Rows from block 4 of the image encoder of a small model that answers yes/no questions on an image's attributes, named by matrix and row number. Rows with one number belong to one channel. Each number is 500 + 25 x the weight over its row's rms, rounded and kept within 0 to 999. All counts start at 0. Numbers have three digits each. After the name is the row's rms in percent of the matrix's.
After each channel's rows are labels from the 100 images, of 14976, where the channel reaches its highest value: "strongest on" is what is common among them; "patch colour" is the nearest of a few named colours to the mean colour under the peak. Only what is clearly more common there than usual is listed. The data: photos of plants, animals and fungi (iNaturalist). In brackets: how many of the 100.
# convs1: 3x3 conv (encoder.blocks.4.convs.1.weight, 64x64x3x3, each kernel summed), inputs 0-63
# convs2: expand pointwise conv (encoder.blocks.4.convs.2.weight, 256x64x1x1, transposed), outputs 0-127

convs1.19 066:519491511505513498508489485530548497543483489534518505533499475528532529501504511547528527531519507525529524536507487506519521488508525523557448526550532504516529508511549524523529505516515484
convs2.19 119:482518478534476510473528512518484492470472465489508521514485467468497523510459476487475487473478475498469485477469482491478516462526489494524485467456490466465517464531466478470521480532467473470463518513519490484464512511486511520483474494461464492473498473465497460506485478487531482483485492470461459480476482485466480512464519533508462495472451454487471521487540493456489466497497
strongest on: phylum Arthropoda (73); class Insecta (70); order Lepidoptera (33)
patch colour: green (61)

convs1.12 068:520523513531518531534518521490496520531536517514519533517519537491493488531524542490544481528491537561530511543521532503526493533524489533488536490489545523492489534522492499490490528490490530
convs2.12 108:459522526524463500490518527532470500473487510559532527518570493484495532509513480597481514470484499495482489490494458511485537493507475508532516490494505493480419552506515497473526535512502531482498518523512510464495501519489526528514476489486480505513492470484555495537467483513525486476488505503498489549534493495500495530506514515527499562488499518485495509511512525501466476489508
strongest on: phylum Arthropoda (69); class Insecta (68)
patch colour: green (54)

convs1.50 075:490519498480500500480509469525543512524457510529519512533512473527527531493512491540500530516524502508523493509473454501514524475516528473538439524540511521521529488534527525524528531531520470
convs2.50 110:496515482525470533490506488506487494489468474491509525505488451488481505479484471486491488494478481508457463469469500487486515472510479484503475481451477466485509470508491481491515465533467463474458489484523488488471491511474491498484479502454450474479514495486481463501497483502510474502508470428450458484482475473452484514468488508512465485463464469506511488497520481449487488496496
strongest on: phylum Arthropoda (73); class Insecta (70); order Lepidoptera (35)
patch colour: green (70)

convs1.45 080:496478503485475512514471453528519467491458470507461512495474502531532534496482525523530523463521516551496460498516460489481528502471532510539499525538504478522529517520526533516530497532517488
convs2.45 113:494520456518513541472534526516500439489491477485517494445492498487458514516459513493489489494500504468498494496463497461484513462542498452516482470485456497489494479536477485496521480514471495474489522533545465481499520528478525523449485465493485449507555495490500489502503485477515465467477453493487493502483452478505491521491532518529485500470497500475477527432528473482472488484527
strongest on: phylum Arthropoda (70); class Insecta (68); order Lepidoptera (35)
patch colour: green (61)

convs1.17 065:504501517496510527506496477531545502540471498530513523542502484530531532507500511544514523535519521540526512534491478519513526495509528500546461527541536509518529506534544527519534515528517492
convs2.17 118:496525466537480517476532496515480501480472465493513515507489465472480511493470464488478482485475490500468466483478495479479516477531482477504483475462474449470510476535480473480515470526462475477465498495514484489466504506466500502484473514457452471480502481481489454510488487495519478494490472453462460484483482485457484514460499508506460492468458470499500500491533483457482480506494
strongest on: phylum Arthropoda (70); class Insecta (68); order Lepidoptera (32)
patch colour: green (70)

convs1.2 110:496523521492497526527513498516554512530480515536511514534527503517517516495532503547512519503510516523529514526501483516545513489525514521558492516558525528510516528542558515515516543511509487
convs2.2 098:516498461500506530467497516520524457494484492483511490475495492483484507563472536502482463492498483473482487468461525463489505464489493466513458487501468502491491480500468464490514462508492487462486521515535462496488568522501510518477508450509492473479548492486514498485526464422496478462460471492485495504476462462511479513471530519497509501494501472483425536485513483502491490485531
strongest on: phylum Arthropoda (70); class Insecta (66); order Lepidoptera (31)
patch colour: green (60)

convs1.38 062:514484493512509497517473493532543482542489476535509496535486482531534531504488517549518522531520515540522527539485488491517522501496527510553472528549538492518532515491538533521532497518519502
convs2.38 126:483531478534479510470530517518478484472475468494514521503493470464485530509461490492471485475488478495470471486472480484485518468533486490531491474451485460461511474536479481469520481537464474475463522517518488487472511512479516526489477495454470490479500476467501461507475478491540473483493489471468465485483484482472487516468518542516457491474459457482475522491540490456484466495501
strongest on: phylum Arthropoda (70); class Insecta (67); order Lepidoptera (34)
patch colour: green (67)

convs1.46 067:486473505491485537523455489529505456504474460496460548511465531536533527495480502504511524473529510531502485508497472511508530488468530520513539530510515470527533522515507534530534493535528489
convs2.46 115:465553491530496528478543519524470476474468488515517513501501484470470531502469502500472493476491516464492484499477459487478518478543487482530498474454481476477482479540475499478514495524469501469476518512532484460490511524467526530502462475458482482497529475486505461524475488504544455474473478480492485513488469498486503523487511530535469510471481485474487520467555499460478473486513
strongest on: phylum Arthropoda (71); class Insecta (69); order Lepidoptera (36)
patch colour: green (68)

convs1.0 084:504514498495511506485510465526557514540465510540526515546511475524526525502511498556505523537514502513531506515480470509515518485522521491549466521546523519514527491527550525513525521517511484
convs2.0 113:500517466532472528488515490509491494484473467490509506507478449477491509490470461486485478490475474511451463481475506479471520477522481480498478480467473472475512466521480474485517466524478468476460494493524490491463501510476495501479477501461452473470504490484486462502494480496518483495489472441441470486477481480453483514463495508502465490469456462504498498490526476453487485500497
strongest on: phylum Arthropoda (70); class Insecta (67); order Lepidoptera (34)
patch colour: green (70)

convs1.44 073:495531525509489517527522522469500519517526525507507498506529515469472464514533521500525467498456520540508487541501526500534460509530460527502511470509532525457469527482498473469470534485455515
convs2.44 072:479471491513485512463497532490516504490474520490482510493483478485489548571501537502478471487457444513476502460499501498470509492482477507527499493512500504490498474498477438483513491515502458461468537523505493490490550479522514527509475506503490508469521487483512493463505447457496487502465505528492496549474493468469450493448545518528500476523487500465466537549500492501488490458549
strongest on: class Insecta (63); phylum Arthropoda (63)
patch colour: brown (55)

convs1.3 076:522519530528520545543517528498506516527525521512513537516517539494496488525519543506549487519491542545524506539531524520528491530521487546503536496500540518493495546523508499496495527491495526
convs2.3 105:453516529522472496497514532539467508470487510570546521516557495483496533510523481599474509467477493499485481482503450503483537500508462503531502484498501491480429537507508500470528543502505549494502517525510502457490510523482531524515468481491481502517492466477563496538463479503514489480481499510500491543536501491514482537499516516520503573488510510491480511499513515509471476490504
strongest on: phylum Arthropoda (69); class Insecta (68)
patch colour: green (54)

convs1.59 071:492528522502487520522525515469508520519520529509510500505524517468471466508528522505529466502456520539510492545499524501533460506529460529512522467516535525456470526490508475464472530482455511
convs2.59 070:492472480512481512455497526498520493488471503498488496500480474478489551571495534499478471487455438508467499453493505502474505487477481511522488501516505510485486476490464449483515491519500470463463531520512500493493551483520508520508483492510489511466518491481510498468515444448489488482464502527489489540477489464474449492446538518518505479518483502459463533547497494501487492455556
strongest on: class Insecta (60); phylum Arthropoda (60); order Lepidoptera (31)
patch colour: brown (55)

convs1.8 084:493477500482479505508471449527519466502458469511460512497471493532531534494477520525527520466521515547500457497511460482478529498468532504533494527535508475522529510518526534512530495537518485
convs2.8 114:495526458520516555471534525522501437487493483488518490448495494483462515516462520496485492492497505461497491494454498471484514461542498463519481472485466499489493482537482487493520486518468493468485524528548472475503518532483522526453486463490479459507565494493499486501502488476518461466478462492493495507484451480507487525494525522536484508476501495468472526439523473483471487487535
strongest on: phylum Arthropoda (72); class Insecta (70); order Lepidoptera (35)
patch colour: green (58)

convs1.33 067:516520513516506539535521511487488516512529519500508525503513537487486476527517551484555474510482546562519501540534533499518487529512477542482538489481539513485486543508489485485489521485483527
convs2.33 098:446521533515462501489515537517456495476486513552526541519566488484485534515514493579479508472482496485484487495499443508475530491511471506538515483493505486484425528507512490475524531515499532489493522531507508463494503518486541530517466483485483506512502473479553483540458478518529486475484504499506494552525490493497499530502514521528491561484493525488495516502513519497475478484510
strongest on: phylum Arthropoda (68); class Insecta (66)
patch colour: green (33)

convs1.1 071:490465491487481507519458467530511459501456458510464502502464517537533529498469521517535525482526514550500483504508465487490530496469533517526509528526503469525532513505515532523533485529523485
convs2.1 133:480528476529500536479546515521479465478479483496513509471493494475463511505461506497478496481502504474495481500470481458479520469554486456520496462473457478481496483552484490484528486530464491471484524516534462475493517521473521522453471486472483451499540476480501473517479493504534466471473452484482481503484461497502500524492520527535471502468492500479496526448545487471474476496519
strongest on: phylum Arthropoda (74); class Insecta (72); order Lepidoptera (35)
patch colour: green (64)

convs1.30 065:514525506524515528528524520493492521532527521517520534520528538497496492527528536489541480518493527569528518541529531501535496532528497536480531493482544527494491534527490499489494529494494530
convs2.30 106:460530523530463506485524527531474496470487511561527528520573492481487527511511483581479513473485497496485494490487458513483536487520475510529518486487507498480416536509507507469526540518494528479498514523517511460500501525494533525511473480486480507509493471485550504545465480513516480480487504503502496551531489492498497531509508514525501561489502531485494511508506527496467474492510
strongest on: phylum Arthropoda (69); class Insecta (68); order Lepidoptera (31)
patch colour: green (55)

convs1.6 120:514522515509521521522518496515553517533500521547518513531527469511514509526532523553525517516504526490542518540518502512538506511528506528550494516548537527504513521503551511517516531510504515
convs2.6 104:498484475511514505483499500514505497486472474472508485476471495495473498544505508483493457478453471499504454471487511449470506491491483455492456480502451494499487480485444445480514464503482472482485510507523449493463560515506502498466488477501498462480518483455496494492500479452481493490468457488458459495472486462506456511481520501488501487462472473496461509473511472495492483445518
strongest on: phylum Arthropoda (69); class Insecta (67); order Lepidoptera (31)
patch colour: green (53)

convs1.16 073:500490503491489518515484462525536481508465484526466516508484496531528533497490524544535515474524522555510471502512465486490529499479533514552491524550518485523528519521541534512529509537522489
convs2.16 116:497522461519509550468535530519502436485492486487516494451499493483460525519460520499483504492494501452495499494452497481485512458543499476529489467477477497485495480539500486491518484525462488464483534541549482477509521530484534534459493457488482469507560491492505481507504490486530463460485474491498493512485450480501495518493538533537481504479505488464469540448529476482472486493535
strongest on: phylum Arthropoda (72); class Insecta (69); order Lepidoptera (36)
patch colour: green (56)

convs1.52 086:507501497490492497509495461537546496526473498526505493527510499532537534507509512548517531501521513532524491526524476494524525498512527513556511534557518510521534507496559532528538518522521494
convs2.52 104:504498473505518518477503495515508480491482482471518483474480494491452494537487523489489458483478477509497475466472515441477508483497485448489460485503444499504490489500438456490511468503489476475484508502527443498478556520511499492468492464503497453491527486468498490490505462431488478502470450488469486503467473464516475516477514493493502489477485479485467504477502473492495491458519
strongest on: phylum Arthropoda (72); class Insecta (70); order Lepidoptera (34)
patch colour: green (73)

convs1.21 067:514527514520513531530522522496491521529526524512516536516524538498495488529528537484546487517493531570527515539531531505535495530525493540478525494481542526495494536525485493495496530492493528
convs2.21 107:459528522529461506486524525531469495472486511560529529520569492483487527509508478580480511468481497493485489490492458510482538487516475507530516482486504496480416537511509504469527537514495528479503515522516510458496498522488534521508477482488479504508492467483551495543465478512518482478484501498499493553532491495497497529506508516524500561489496530483495506504515525495464475492508
strongest on: phylum Arthropoda (69); class Insecta (68); order Lepidoptera (31)
patch colour: green (57)

convs1.36 086:510516504503520528498509487526544514541476508531526530546513478528529528514513508545511526539516523514531516527487479521519520495523524487539455525533531521518528500535538529523529529529516496
convs2.36 113:498524471532485522490524487516489505487474468495516516508486461477482506481485472488483486493474486509465454480477501478480517477520480472498475480460470462474514479527488474489516467531468475479469491488521489491470496507471495495479476530452453466479511491487484458512492487496513479501497465442447461488482477484459478519465489506515462491464464482503517492482525477454486488503497
strongest on: phylum Arthropoda (70); class Insecta (67); order Lepidoptera (32)
patch colour: green (74)

convs1.43 119:502528518497504523520516496513553516544489518541517517542529493512515516502534513551514517513507520519541512530495493509541509494528511516554489512552535530506514520524555513513512548514508497
convs2.43 100:507491456499509526468496511512521471492472488482506493482492485490480507565476536502489476488477482484487472459464519465482505465487476469509462474500467499487490477495470463484511470513479478456474520511533465498483581519504503512484501453501494474479538487473509492488521475434493476462463471494468487507475467461502472512470531513500503502483493468479434530486518479496488485470533
strongest on: phylum Arthropoda (72); class Insecta (69); order Lepidoptera (32)
patch colour: green (62)

convs1.32 057:487495503481488520498488465537534488523457485513492520531485488537535538490486490533495534509527512543515497516476464520501531479493535488539460533533515494522538504540529535522538508530523478
convs2.32 118:495531474541477527484530491515484493479469470491516508502491449467478505492466477488474485486468486501458473485473500482480516478528479477502485468455473454473515476531487481484515475523458474479457495490522489485473502512476493501482477512451454470480508482483489459507495484498524470492497468451461472494482484490456492519468495512507460491474453472500502501489532484449487477503498
strongest on: phylum Arthropoda (73); class Insecta (70); order Lepidoptera (33)
patch colour: green (68)

convs1.49 111:505524513497505518518512491519556512539487514541512513540527491517518518505531512553516521505511520520539504532503492509537515499528517518557486517556532527511517518522557516516517544515510500
convs2.49 103:510497460497512527480500510514521477493480487479507490471488492493476502561481530499488466487480482492490469466471521452483507474494479452506452483504453499491490479501468461489509468513486483468483520513530447495479578520503504510474499463509497455482540485474506496489520473430494480477459455496468489503476467460505473515472526511500505498486498480495446527474511473498491487473525
strongest on: phylum Arthropoda (70); class Insecta (66); order Lepidoptera (33)
patch colour: green (66)

convs1.37 073:503508495498512518507504467525556503537469501538515517540505458524526522506509511557515512530517521515530521536489470508523520491509521500553455524546539510517524514514540521509526521514512488
convs2.37 111:498529480534476510496523487517481497479478471494516516496489447473478500491480457486479480480480478499467460476480496478483520486520486479498476480455472442474506477518493471484526473529463470485467490487526484486455504518473494496480469510454471474473510480470486451505486494491517481506510472433463456483480478488468483525470494503505468494461459463493506493491530484457501482505492
strongest on: phylum Arthropoda (69); class Insecta (67); order Lepidoptera (34)
patch colour: green (70)

convs1.35 084:503484515491483526526476464524533475510464477531479522508483526525526522501487529536542528495522526555514506516519468503503523499485524531560518524550521485520523530511537525521525502526519489
convs2.35 133:469510477504513524469523527528473456481480489499521501455493489474467511522468513498472484476480495452492469483471475464481518465527476464514486465485465474474492486527491487480525484525466493473490539539536462488488531526483529525462476462480495466501548478470507479496469493489514475475482468491476476503478458488506483525498541528524486508469490472475468540458538486485486477475525
strongest on: phylum Arthropoda (73); class Insecta (70); order Lepidoptera (35)
patch colour: green (55)

convs1.55 085:477471491468455510511462454525503461496447460501466504497473509529531532479475505509511523473523509530493476498490451491489528478473533497536506524526499473524527511523520529514529493530518470
convs2.55 106:493518467509517544478523527526499432488494472490525494451489491478474520519448511495485487492513494452492498493461495476487516446541497471513484490479471498488499487537471480498524479519478491473485532532552474489489526518484533520472485459488484471498554494493504480491500478472513465465488469493497498504471445491499491528493543521530485508476499482474467538454525476478467488499535
strongest on: phylum Arthropoda (74); class Insecta (72); order Lepidoptera (34)
patch colour: green (51)

convs1.7 059:497524500503493535533529515486476524514525527487508522498522545488486485517523536469545482509482532576512507531535527493526483520518483539465531485467528521482484542520475490487488520488480522
convs2.7 096:454526523521462502485522529526464491469486503565531539528560499475485531515504499581471510475484491490487497496497457507483534486514475504537511485487503493482432526513509497469530545501500531482503520524518509459495499521484538521511474486488480502510485466486552503538459480518519485475480501491502496562531486492493497529502512514530490561483502540497493513502502514491458469488517
strongest on: phylum Arthropoda (69); class Insecta (68)
patch colour: green (39)