Rows from block 2 of the image encoder of a small model that answers yes/no questions on an image's attributes, named by matrix and row number. Rows with one number belong to one channel. Each number is 128 + 32 x the weight over its row's rms, rounded and kept within 0 to 255. All counts start at 0. After the name is the row's rms in percent of the matrix's.
After each channel's rows are labels from the 100 images, of 14976, where the channel reaches its highest value: "strongest on" is what is common among them. Only what is clearly more common there than usual is listed. The data: photos of plants, animals and fungi (iNaturalist). In brackets: how many of the 100, against the usual share in percent.
# convs1: 3x3 conv, stride 2 (encoder.blocks.2.convs.1.weight, 64x64x3x3, each kernel summed), inputs 0-63
# convs2: expand pointwise conv (encoder.blocks.2.convs.2.weight, 256x64x1x1, transposed), outputs 0-255

convs1.27 078 [147 152 174 150 151 128 164 187 142 146 161 156 182 146  88 146 142 170 151 156 170 159 153 160 150  80 161 169 187 152 165 125 171 115 156 159 143 160 148 166 117 139 173 157 137 149 141 124 171 169 142 146 180 162 153 172 163 145 171 151 156 172 157 168]
convs2.27 105 [ 83  85  99  42 157  92 149  50 116 107  50 118  90 103 143 120 122 128 153 164 141 147 111  93 130 115 131 168 148 155  78 170 123 115 165 110  65 100  93 125 139 147 132  61 176 123 119 143 131  95 124  67  97 150 142  85 169 121  88 146 108 101 132 103 135  78 127 119 112 129  99  89 145 105 161 105 122 111  68  82  48 148 125 129  79  75  67 159 155 148  59  96  78 112 116  93 156 118 139 117 102  68  76 128 100 132 128 126 175 128 151  92 137  93 105 143 130  95 118 125 132 128  82 147 151  89 107 167 133 156 195  96 145  95  79 125 125 134  46  97 117 129 136 124 112 153 145 147 142 104 112 136  81 138 121 125 141  86 114 184 120 145 137 143 129  98  78 119 122 148  73 164 131 141 117  81 133 154 117  97  86  59  96  45 132 123 156  89 140  93 124 153  77 148 102 140  82 131 160 118  72 122  91  86  86  67 130  67 126 149  69 132 108 121 179  86 150 138 149  82 136  96 133 114 115 116 116 126 150 125 146 125 116 162 157  99  89 124 100 128 128  50  87 115 114 121 115  84  57  81 162 140 122  67 154  80]
strongest on: phylum Arthropoda (68 vs 30.9); class Insecta (67 vs 29.2)

convs1.59 107 [192 130 154 122 123 117 171 136 202 125 136 173 133 122 150 185 188 138 126 124 133 131 129 135 122 145 134 138 134 123 133 155 138 136 128 131 193 180 182 134 198 161 135 127 197 121 178 196 139 138 190 173 131 132 126 135 138 184 137 185 136 138 134  92]
convs2.59 094 [141 124 105 107 102  84 114 131 169  63 131 135 150 119 102  84  49  83 162 102 126 132 132 105 160 161  75  96 125 128 147 138 126  89 127 110 135 136 136 169 129 122 147 140 152 167 179 147 142 146 164 135 123 122 138 115 137  83 144 117 100 139 171  80 170  70 179 154 147 161 108  78 159  97 134 152 189 157 109 118 112 157 157 172 119 147 148 121 184 100 127 161 118  98 163 114 106 157 169 109  85  94 118 152 135 121  86  41 132 178 165 117 179  91  81 112 108  89 113 176 184 149 146 189 142 145 110 126 164 154 144 105 102 158 124  83 107  99 117 126 195  89 125 155  98 112 104 102 102 108  81 158 105 183 191 138 108 106 203 131  94 129 111 141 155  96 144 116 141 129 135 145  97 155 122 136 161 152  98 188  62  79 120 110 160 141 171 152 111  79 189 169  85  75 107 118 147 174 149 110  75 187 100 101 125 102  76 100 150 164 113 160 143 157 131 142 135 138 160 119 117 115 175 153  46 183 169 160 143 169  97  64  85 156 172 123 144 168 119 167 183 132 134 106 124 167 128  74 140 142 173 143 170 115 186 172]
strongest on: phylum Arthropoda (70 vs 30.9); class Insecta (69 vs 29.2)

convs1.9 077 [186 110 157 105 103 106 177 142 193 100 118 186 138 102 132 186 184 124 107 111 124 110 107 119 104 156 118 120 125 112 114 109 121  95 109 110 186 176 148 118 198 117 115 115 196 103 169 190 122 123 197 165 129 119 109 120 118 177 120 183 115 121 114 131]
convs2.9 107 [128 110 114 118 118 105 165 146 185 125 116 149 133 106  85 127 117  74 172 136 182 127 187 133 171 181  95 151 125 106 134 140 115  76 130  98 135 159 115 191 142 114 155 147 130 187 189 158 163 157 188 135  92 130 117 127 119 104 122 152 138 128 185 112 171  85 182 182 126 188 111 100 165 135 111 179 181 193 103 149 122 130 190 133  96 132 127 168 149 109 108 117 139  90 204 107 124 189 169 100  88 107 147 186 133 155  82  92 149 172 169 115 152  94  88  88 101 147 160 186 179 158 126 149 115 123 117 140 160 178 128 144 127 168 122 101 100  65 116 170 188  97 139 166 112  87 101  86  98 116  96 165 101 173 180 143 133 142 161 128  98 120  84 133 173 111 108  90 184 132 123 144 138 152 111 152 163 151  90 179 126 115 144 127 168 204 171 133 112 130 182 171  88  80 127 106 125 164 144 114  97 178 136 124 144 133 111 117 158 172 127 145 162 182 135 138 146 122 176 112 154 124 185  90 126 185 202 174 152 182 110  94  96 138 164 107 127 179 110 173 172 139 125 120 145 185 134 100 115 126 146 154 182 125 143 124]
strongest on: phylum Arthropoda (64 vs 30.9); class Insecta (63 vs 29.2)

convs1.46 100 [ 99 159 126 157 161 171 121 139  95 153 164 104 134 151 135  97 103 171 154 158 205 162 156 165 154 115 166 166 136 153 164 130 167 148 163 163 102 128 117 160  95 128 163 158  97 154 110  99 173 169 102 132 205 168 156 171 162 105 175 115 160 174 162 151]
convs2.46 086 [140 161 116 124 136 131 126  95  89 165 117 137 162 149 148 163 123 176 126 155 114 195 106  65 100 101  77 114 182 207 162 158 149 153 189 144 138  95 148  99 136 178 125 136 153  90  92 102 121  57  94  98 133 121 157 138 125 154 151 173 163 109 104 156 105 134  89 102 175  97 157 108 111 154 187  69  99  88 140 135  99 157  91 175  67 153 147 109 171 194 118 143 107 143 129 170 129  93  98 136 139 111 135  95 144 183 161 159 159  95 120 134 160 137 119 210 121 138  76  97 124  87 108 143 175 144 124 200 155 101 153  50 161 117 149 140 135 155 112 108 118 153 174 102 149 138 241 198 133 149 138 118 138 115 111 130 153 108  84 188 159 144 172 136 105 130 121 147 115 156 136 178 122 116 199 137 106 147 104  79 132 128 108 100 136 128 127 166 156 146 113 125 126 174 119 196 172 117 170 174 143  98 137 131  76  74 138 114 132 137 101 162  38 100 171 108 132 165 108 140 110 156  93 135 149  92 107 104 160 100 173 133 133 138 104 164 153  96 169 113 126 124 129 169  64  93 176  76 143 164 146 125  92 106 144 125]
strongest on: phylum Arthropoda (69 vs 30.9); class Insecta (68 vs 29.2)

convs1.47 102 [176 148 176 143 148 107 185 188 181 146 151 179 182 143 107 178 171 151 143 145 135 149 148 150 144 111 149 152 182 137 150 145 153 112 147 149 174 183 167 151 163 158 153 141 175 143 167 167 152 150 180 165 142 148 144 153 153 178 154 167 151 151 149 114]
convs2.47 112 [103  83 112  68 136  98 155  68 124 117  74 149  53  95 117 120 108 119 149 156 135 127 104 112 137 127 104 138 129 129  61 159 130  93 153 118  99 113 109 134 159 109 144  62 149 137 121 127 141 107 136 114  86 138 138  91 142 125  62 121 127  88 131 118 148 119 142 132  50 142  78  76 151 114 144 113 134 127  75  94  77 168 131 130 100  59  75 146 159 160  78 108 107 119 119  94 140 140 188 126 104  90  67 133  77 135 122 111 133 134 149  63 183 120 106 125  75  65 108 139 138 124 113 185 203  67  92 150 135 143 154 115 130 111  57 100 116 135  59  87 122 112 124 139  99 111 141 112 104 110 118 144  88 126 138 139 125  92 148 180 121 144 131 137 142  66  85 116 115 148  93 143 126 157 105  90 145 130 124 133  70  52 112  59 150 110 156  58  31  64 130 128 121 136 100 112 101 149 155 113  89 156 113  61  93  97 111  88 131 149  84 151 117 127 179  95 152 145 139  59 130 100 130 113 107 125 127 134 174 137 137  99 116 164 155  75  69 136  84 135 127  82  95 114 121 139 123 113  81  71 189 144 124  78 187 103]
strongest on: phylum Arthropoda (63 vs 30.9); class Insecta (62 vs 29.2)

convs1.31 100 [169 146 187 142 139 115 188 201 175 145 146 183 195 141 107 174 167 141 143 137 125 141 148 146 142 111 147 141 199 133 144 153 142 120 144 145 171 187 175 143 165 166 144 135 175 138 175 167 139 140 173 176 126 144 140 140 150 168 140 166 148 139 148 129]
convs2.31 100 [115 108 110  88 158  70 158 107 134 116  86 177  73 105 123 131 112 115 151 163 130 163 115 105 139 151 114 134 154 125  62 158 114 113 179 116 122 119 107 133 183 150 153 100 191 126 131 119 151 100 128 114 107 103 145 124 174 126  97 149 103  96 144 119 131 120 129 141  69 131  82  93 126 108 157 112 143 141  93  87  90 151 125 198  68  74  73 146 188 158  93  48  66  99 121 128 157 132 128 110 101  93  93 135 126 136 118  94 155 138 156  70 219 128  61 120  96  82 118 132 125 100 124 204 205  91  99 158 176 112 178  75 103  94  76  84  88 120  94 114 138 130 116 147 101 144 158 124  89  99 123 123 118 156 132 169 113  92 144 166 130 137 132 146 126  99  82 125 113 138 103 167 126 163  95  91 140 137 121 104  77  84 153  87 156 126 161  64  84  87 141 127 116 141  95 106 110 140 163 110  98 129 134  70  95  80 107  83 141 125  83 133  87 141 188  90 145 177 118 109  81  97 137  69 105 133 126 125 187 145 126 124 104 179 118  82  73 138  84 140 157  83 110 109 105 133 113 148 119  84 209 189 127  84 194 113]
strongest on: phylum Arthropoda (62 vs 30.9); class Insecta (61 vs 29.2)

convs1.5 080 [185 107 153 106 104 106 169 135 192 102 115 178 133 103 119 181 181 122 109 110 122 111 105 118 104 150 117 121 119 111 116 123 118  97 111 109 187 173 156 115 198 126 115 114 195 104 176 198 121 122 193 167 129 116 110 120 116 181 119 183 111 121 113  86]
convs2.5 099 [135 117 104 125 114 118 166 154 181 109 131 150 132 107  77 122 115  76 175 134 190 125 184 129 161 191 102 152 122 107 136 139 110  76 132  96 143 160 121 182 140 126 157 158 129 183 183 173 165 165 181 146  82 123 125 136 115  98 118 156 131 137 189 102 176  91 173 176 133 182  96  92 158 125 104 177 179 193 110 150 128 126 187 132  93 134 121 174 165 114 132 129 134  88 204  96 130 183 162  98  98  89 145 190 136 153  84  95 145 173 165 110 162  85  90  89 117 147 157 175 177 159 138 154 116 124 126 138 159 170 122 145 121 169 121 101  89  61 129 182 187 103 146 163 101  80 103  81  97 109 109 158 112 170 181 145 140 140 156 129 104 124  93 137 171 116 123  89 184 127 133 145 130 147 112 146 167 158  84 187 127 124 140 129 164 206 174 131 109 133 187 168 101  80 125 112 130 162 150 127 113 178 133 122 143 132 100 137 163 168 139 144 157 183 130 134 145 120 177 118 144 113 177  99 122 179 205 170 159 185 109  89  99 138 154 102 130 179  99 176 175 149 134 108 143 178 135  90 122 124 144 146 177 134 150 133]
strongest on: phylum Arthropoda (69 vs 30.9); class Insecta (68 vs 29.2)

convs1.16 119 [117 159 151 157 158 173 137 171 111 156 162 133 164 152 114 124 118 166 155 154 190 159 159 165 154  81 164 165 170 150 162 119 163 146 162 163 116 133 112 159  95 135 163 155 112 154 101  92 167 166 123 120 195 166 153 166 162 111 168 126 160 166 162 203]
convs2.16 085 [130 140  86  79 178 128 127  87  90 135 105  94 130 119 137 133 127 137 136 154 132 191  73  33 105 103 101 127 185 171 130 156 123 149 190 131 110  93 133 108 122 145 125 118 130  98  97 111 117  64  99  89 125 114 172 110 208 161 125 136 137  66 113 130 113  86  99 102 126 109 126 133 112 130 178  55  98  94 112  70  33 190 103 156 116 123 136 118 135 135 116 107  59 123  84  93 136  99 140 123 139 110  93 104 134 171 143 156 176 113 134 116 108 121 135 160 146  80  60 112 146  81  76 111 150 129 108 179 163 129 140  36 146  86 119 138  74 142  68  80 124 150 134  92 129 157 169 171 121 121 134 130  94 128  98 117 136 104  96 162 134 162 142 149 128  79 110 144  88 155 121 135 115 136 164 135 132 170  94  76 127 120  22  50 115  89 124 129 124  84  99 153  63 134  74 152 152 119 165 131 132 116 104  90 106  65 140  90 131 161  71 167  99  91 145  62 158 167 122 138  89 126 110 113 126  96 104 118 135  96 154 130 114 159 160 137 127  95 138 119 117  97 119 142 125 103 149  59 102 135 119  99 114  73 127  62]
strongest on: class Insecta (67 vs 29.2); phylum Arthropoda (67 vs 30.9)

convs1.2 119 [114 161 157 156 158 167 133 178 108 156 162 138 175 151 103 124 114 168 156 156 187 160 157 166 154  80 164 166 177 150 163 121 163 142 160 162 110 127 110 162  90 134 163 156 107 156  96  87 167 165 117 115 192 164 153 167 161 108 167 122 160 167 160 167]
convs2.2 086 [127 149  76  92 183 136 126  80  91 135 105  83 123 111 131 134 132 136 133 151 135 199  82  45 101  88  81 132 201 174 116 155 123 153 190 130 108  88 128 107 132 141 120 104 132 109  98 113 109  68 108  95 129 117 170 117 198 157 122 148 133  73 116 133 111  75 102  92 135 114 121 140 115 130 177  48  98  96 109  77  46 170 108 163 115 116 134 116 150 142 117 112  65 123  86 101 138 103 145 115 138 105 102 104 135 175 139 149 184 110 131 125 124 120 137 185 159  88  58 113 124  75  61 115 148 127 103 174 159 125 152  25 147  91 118 150  72 141  77  84 129 149 133  90 130 148 186 196 130 116 127 128 101 124 108 107 135 101 100 159 130 164 139 158 123  90 105 141  82 152 117 140 117 129 162 128 131 169  93  76 132 110  18  66 118  91 131 118 129  95 105 148  58 138  88 159 148 124 153 135 117 124 113  98 117  60 138  98 123 147  69 144  75  86 139  75 149 164 120 130  85 122 107 115 138  99 104 115 140 103 156 127 116 139 166 137 125 101 130 111 123 104 121 141 130 104 144  51 116 128 126 106 111  73 135  57]
strongest on: class Insecta (67 vs 29.2); phylum Arthropoda (67 vs 30.9)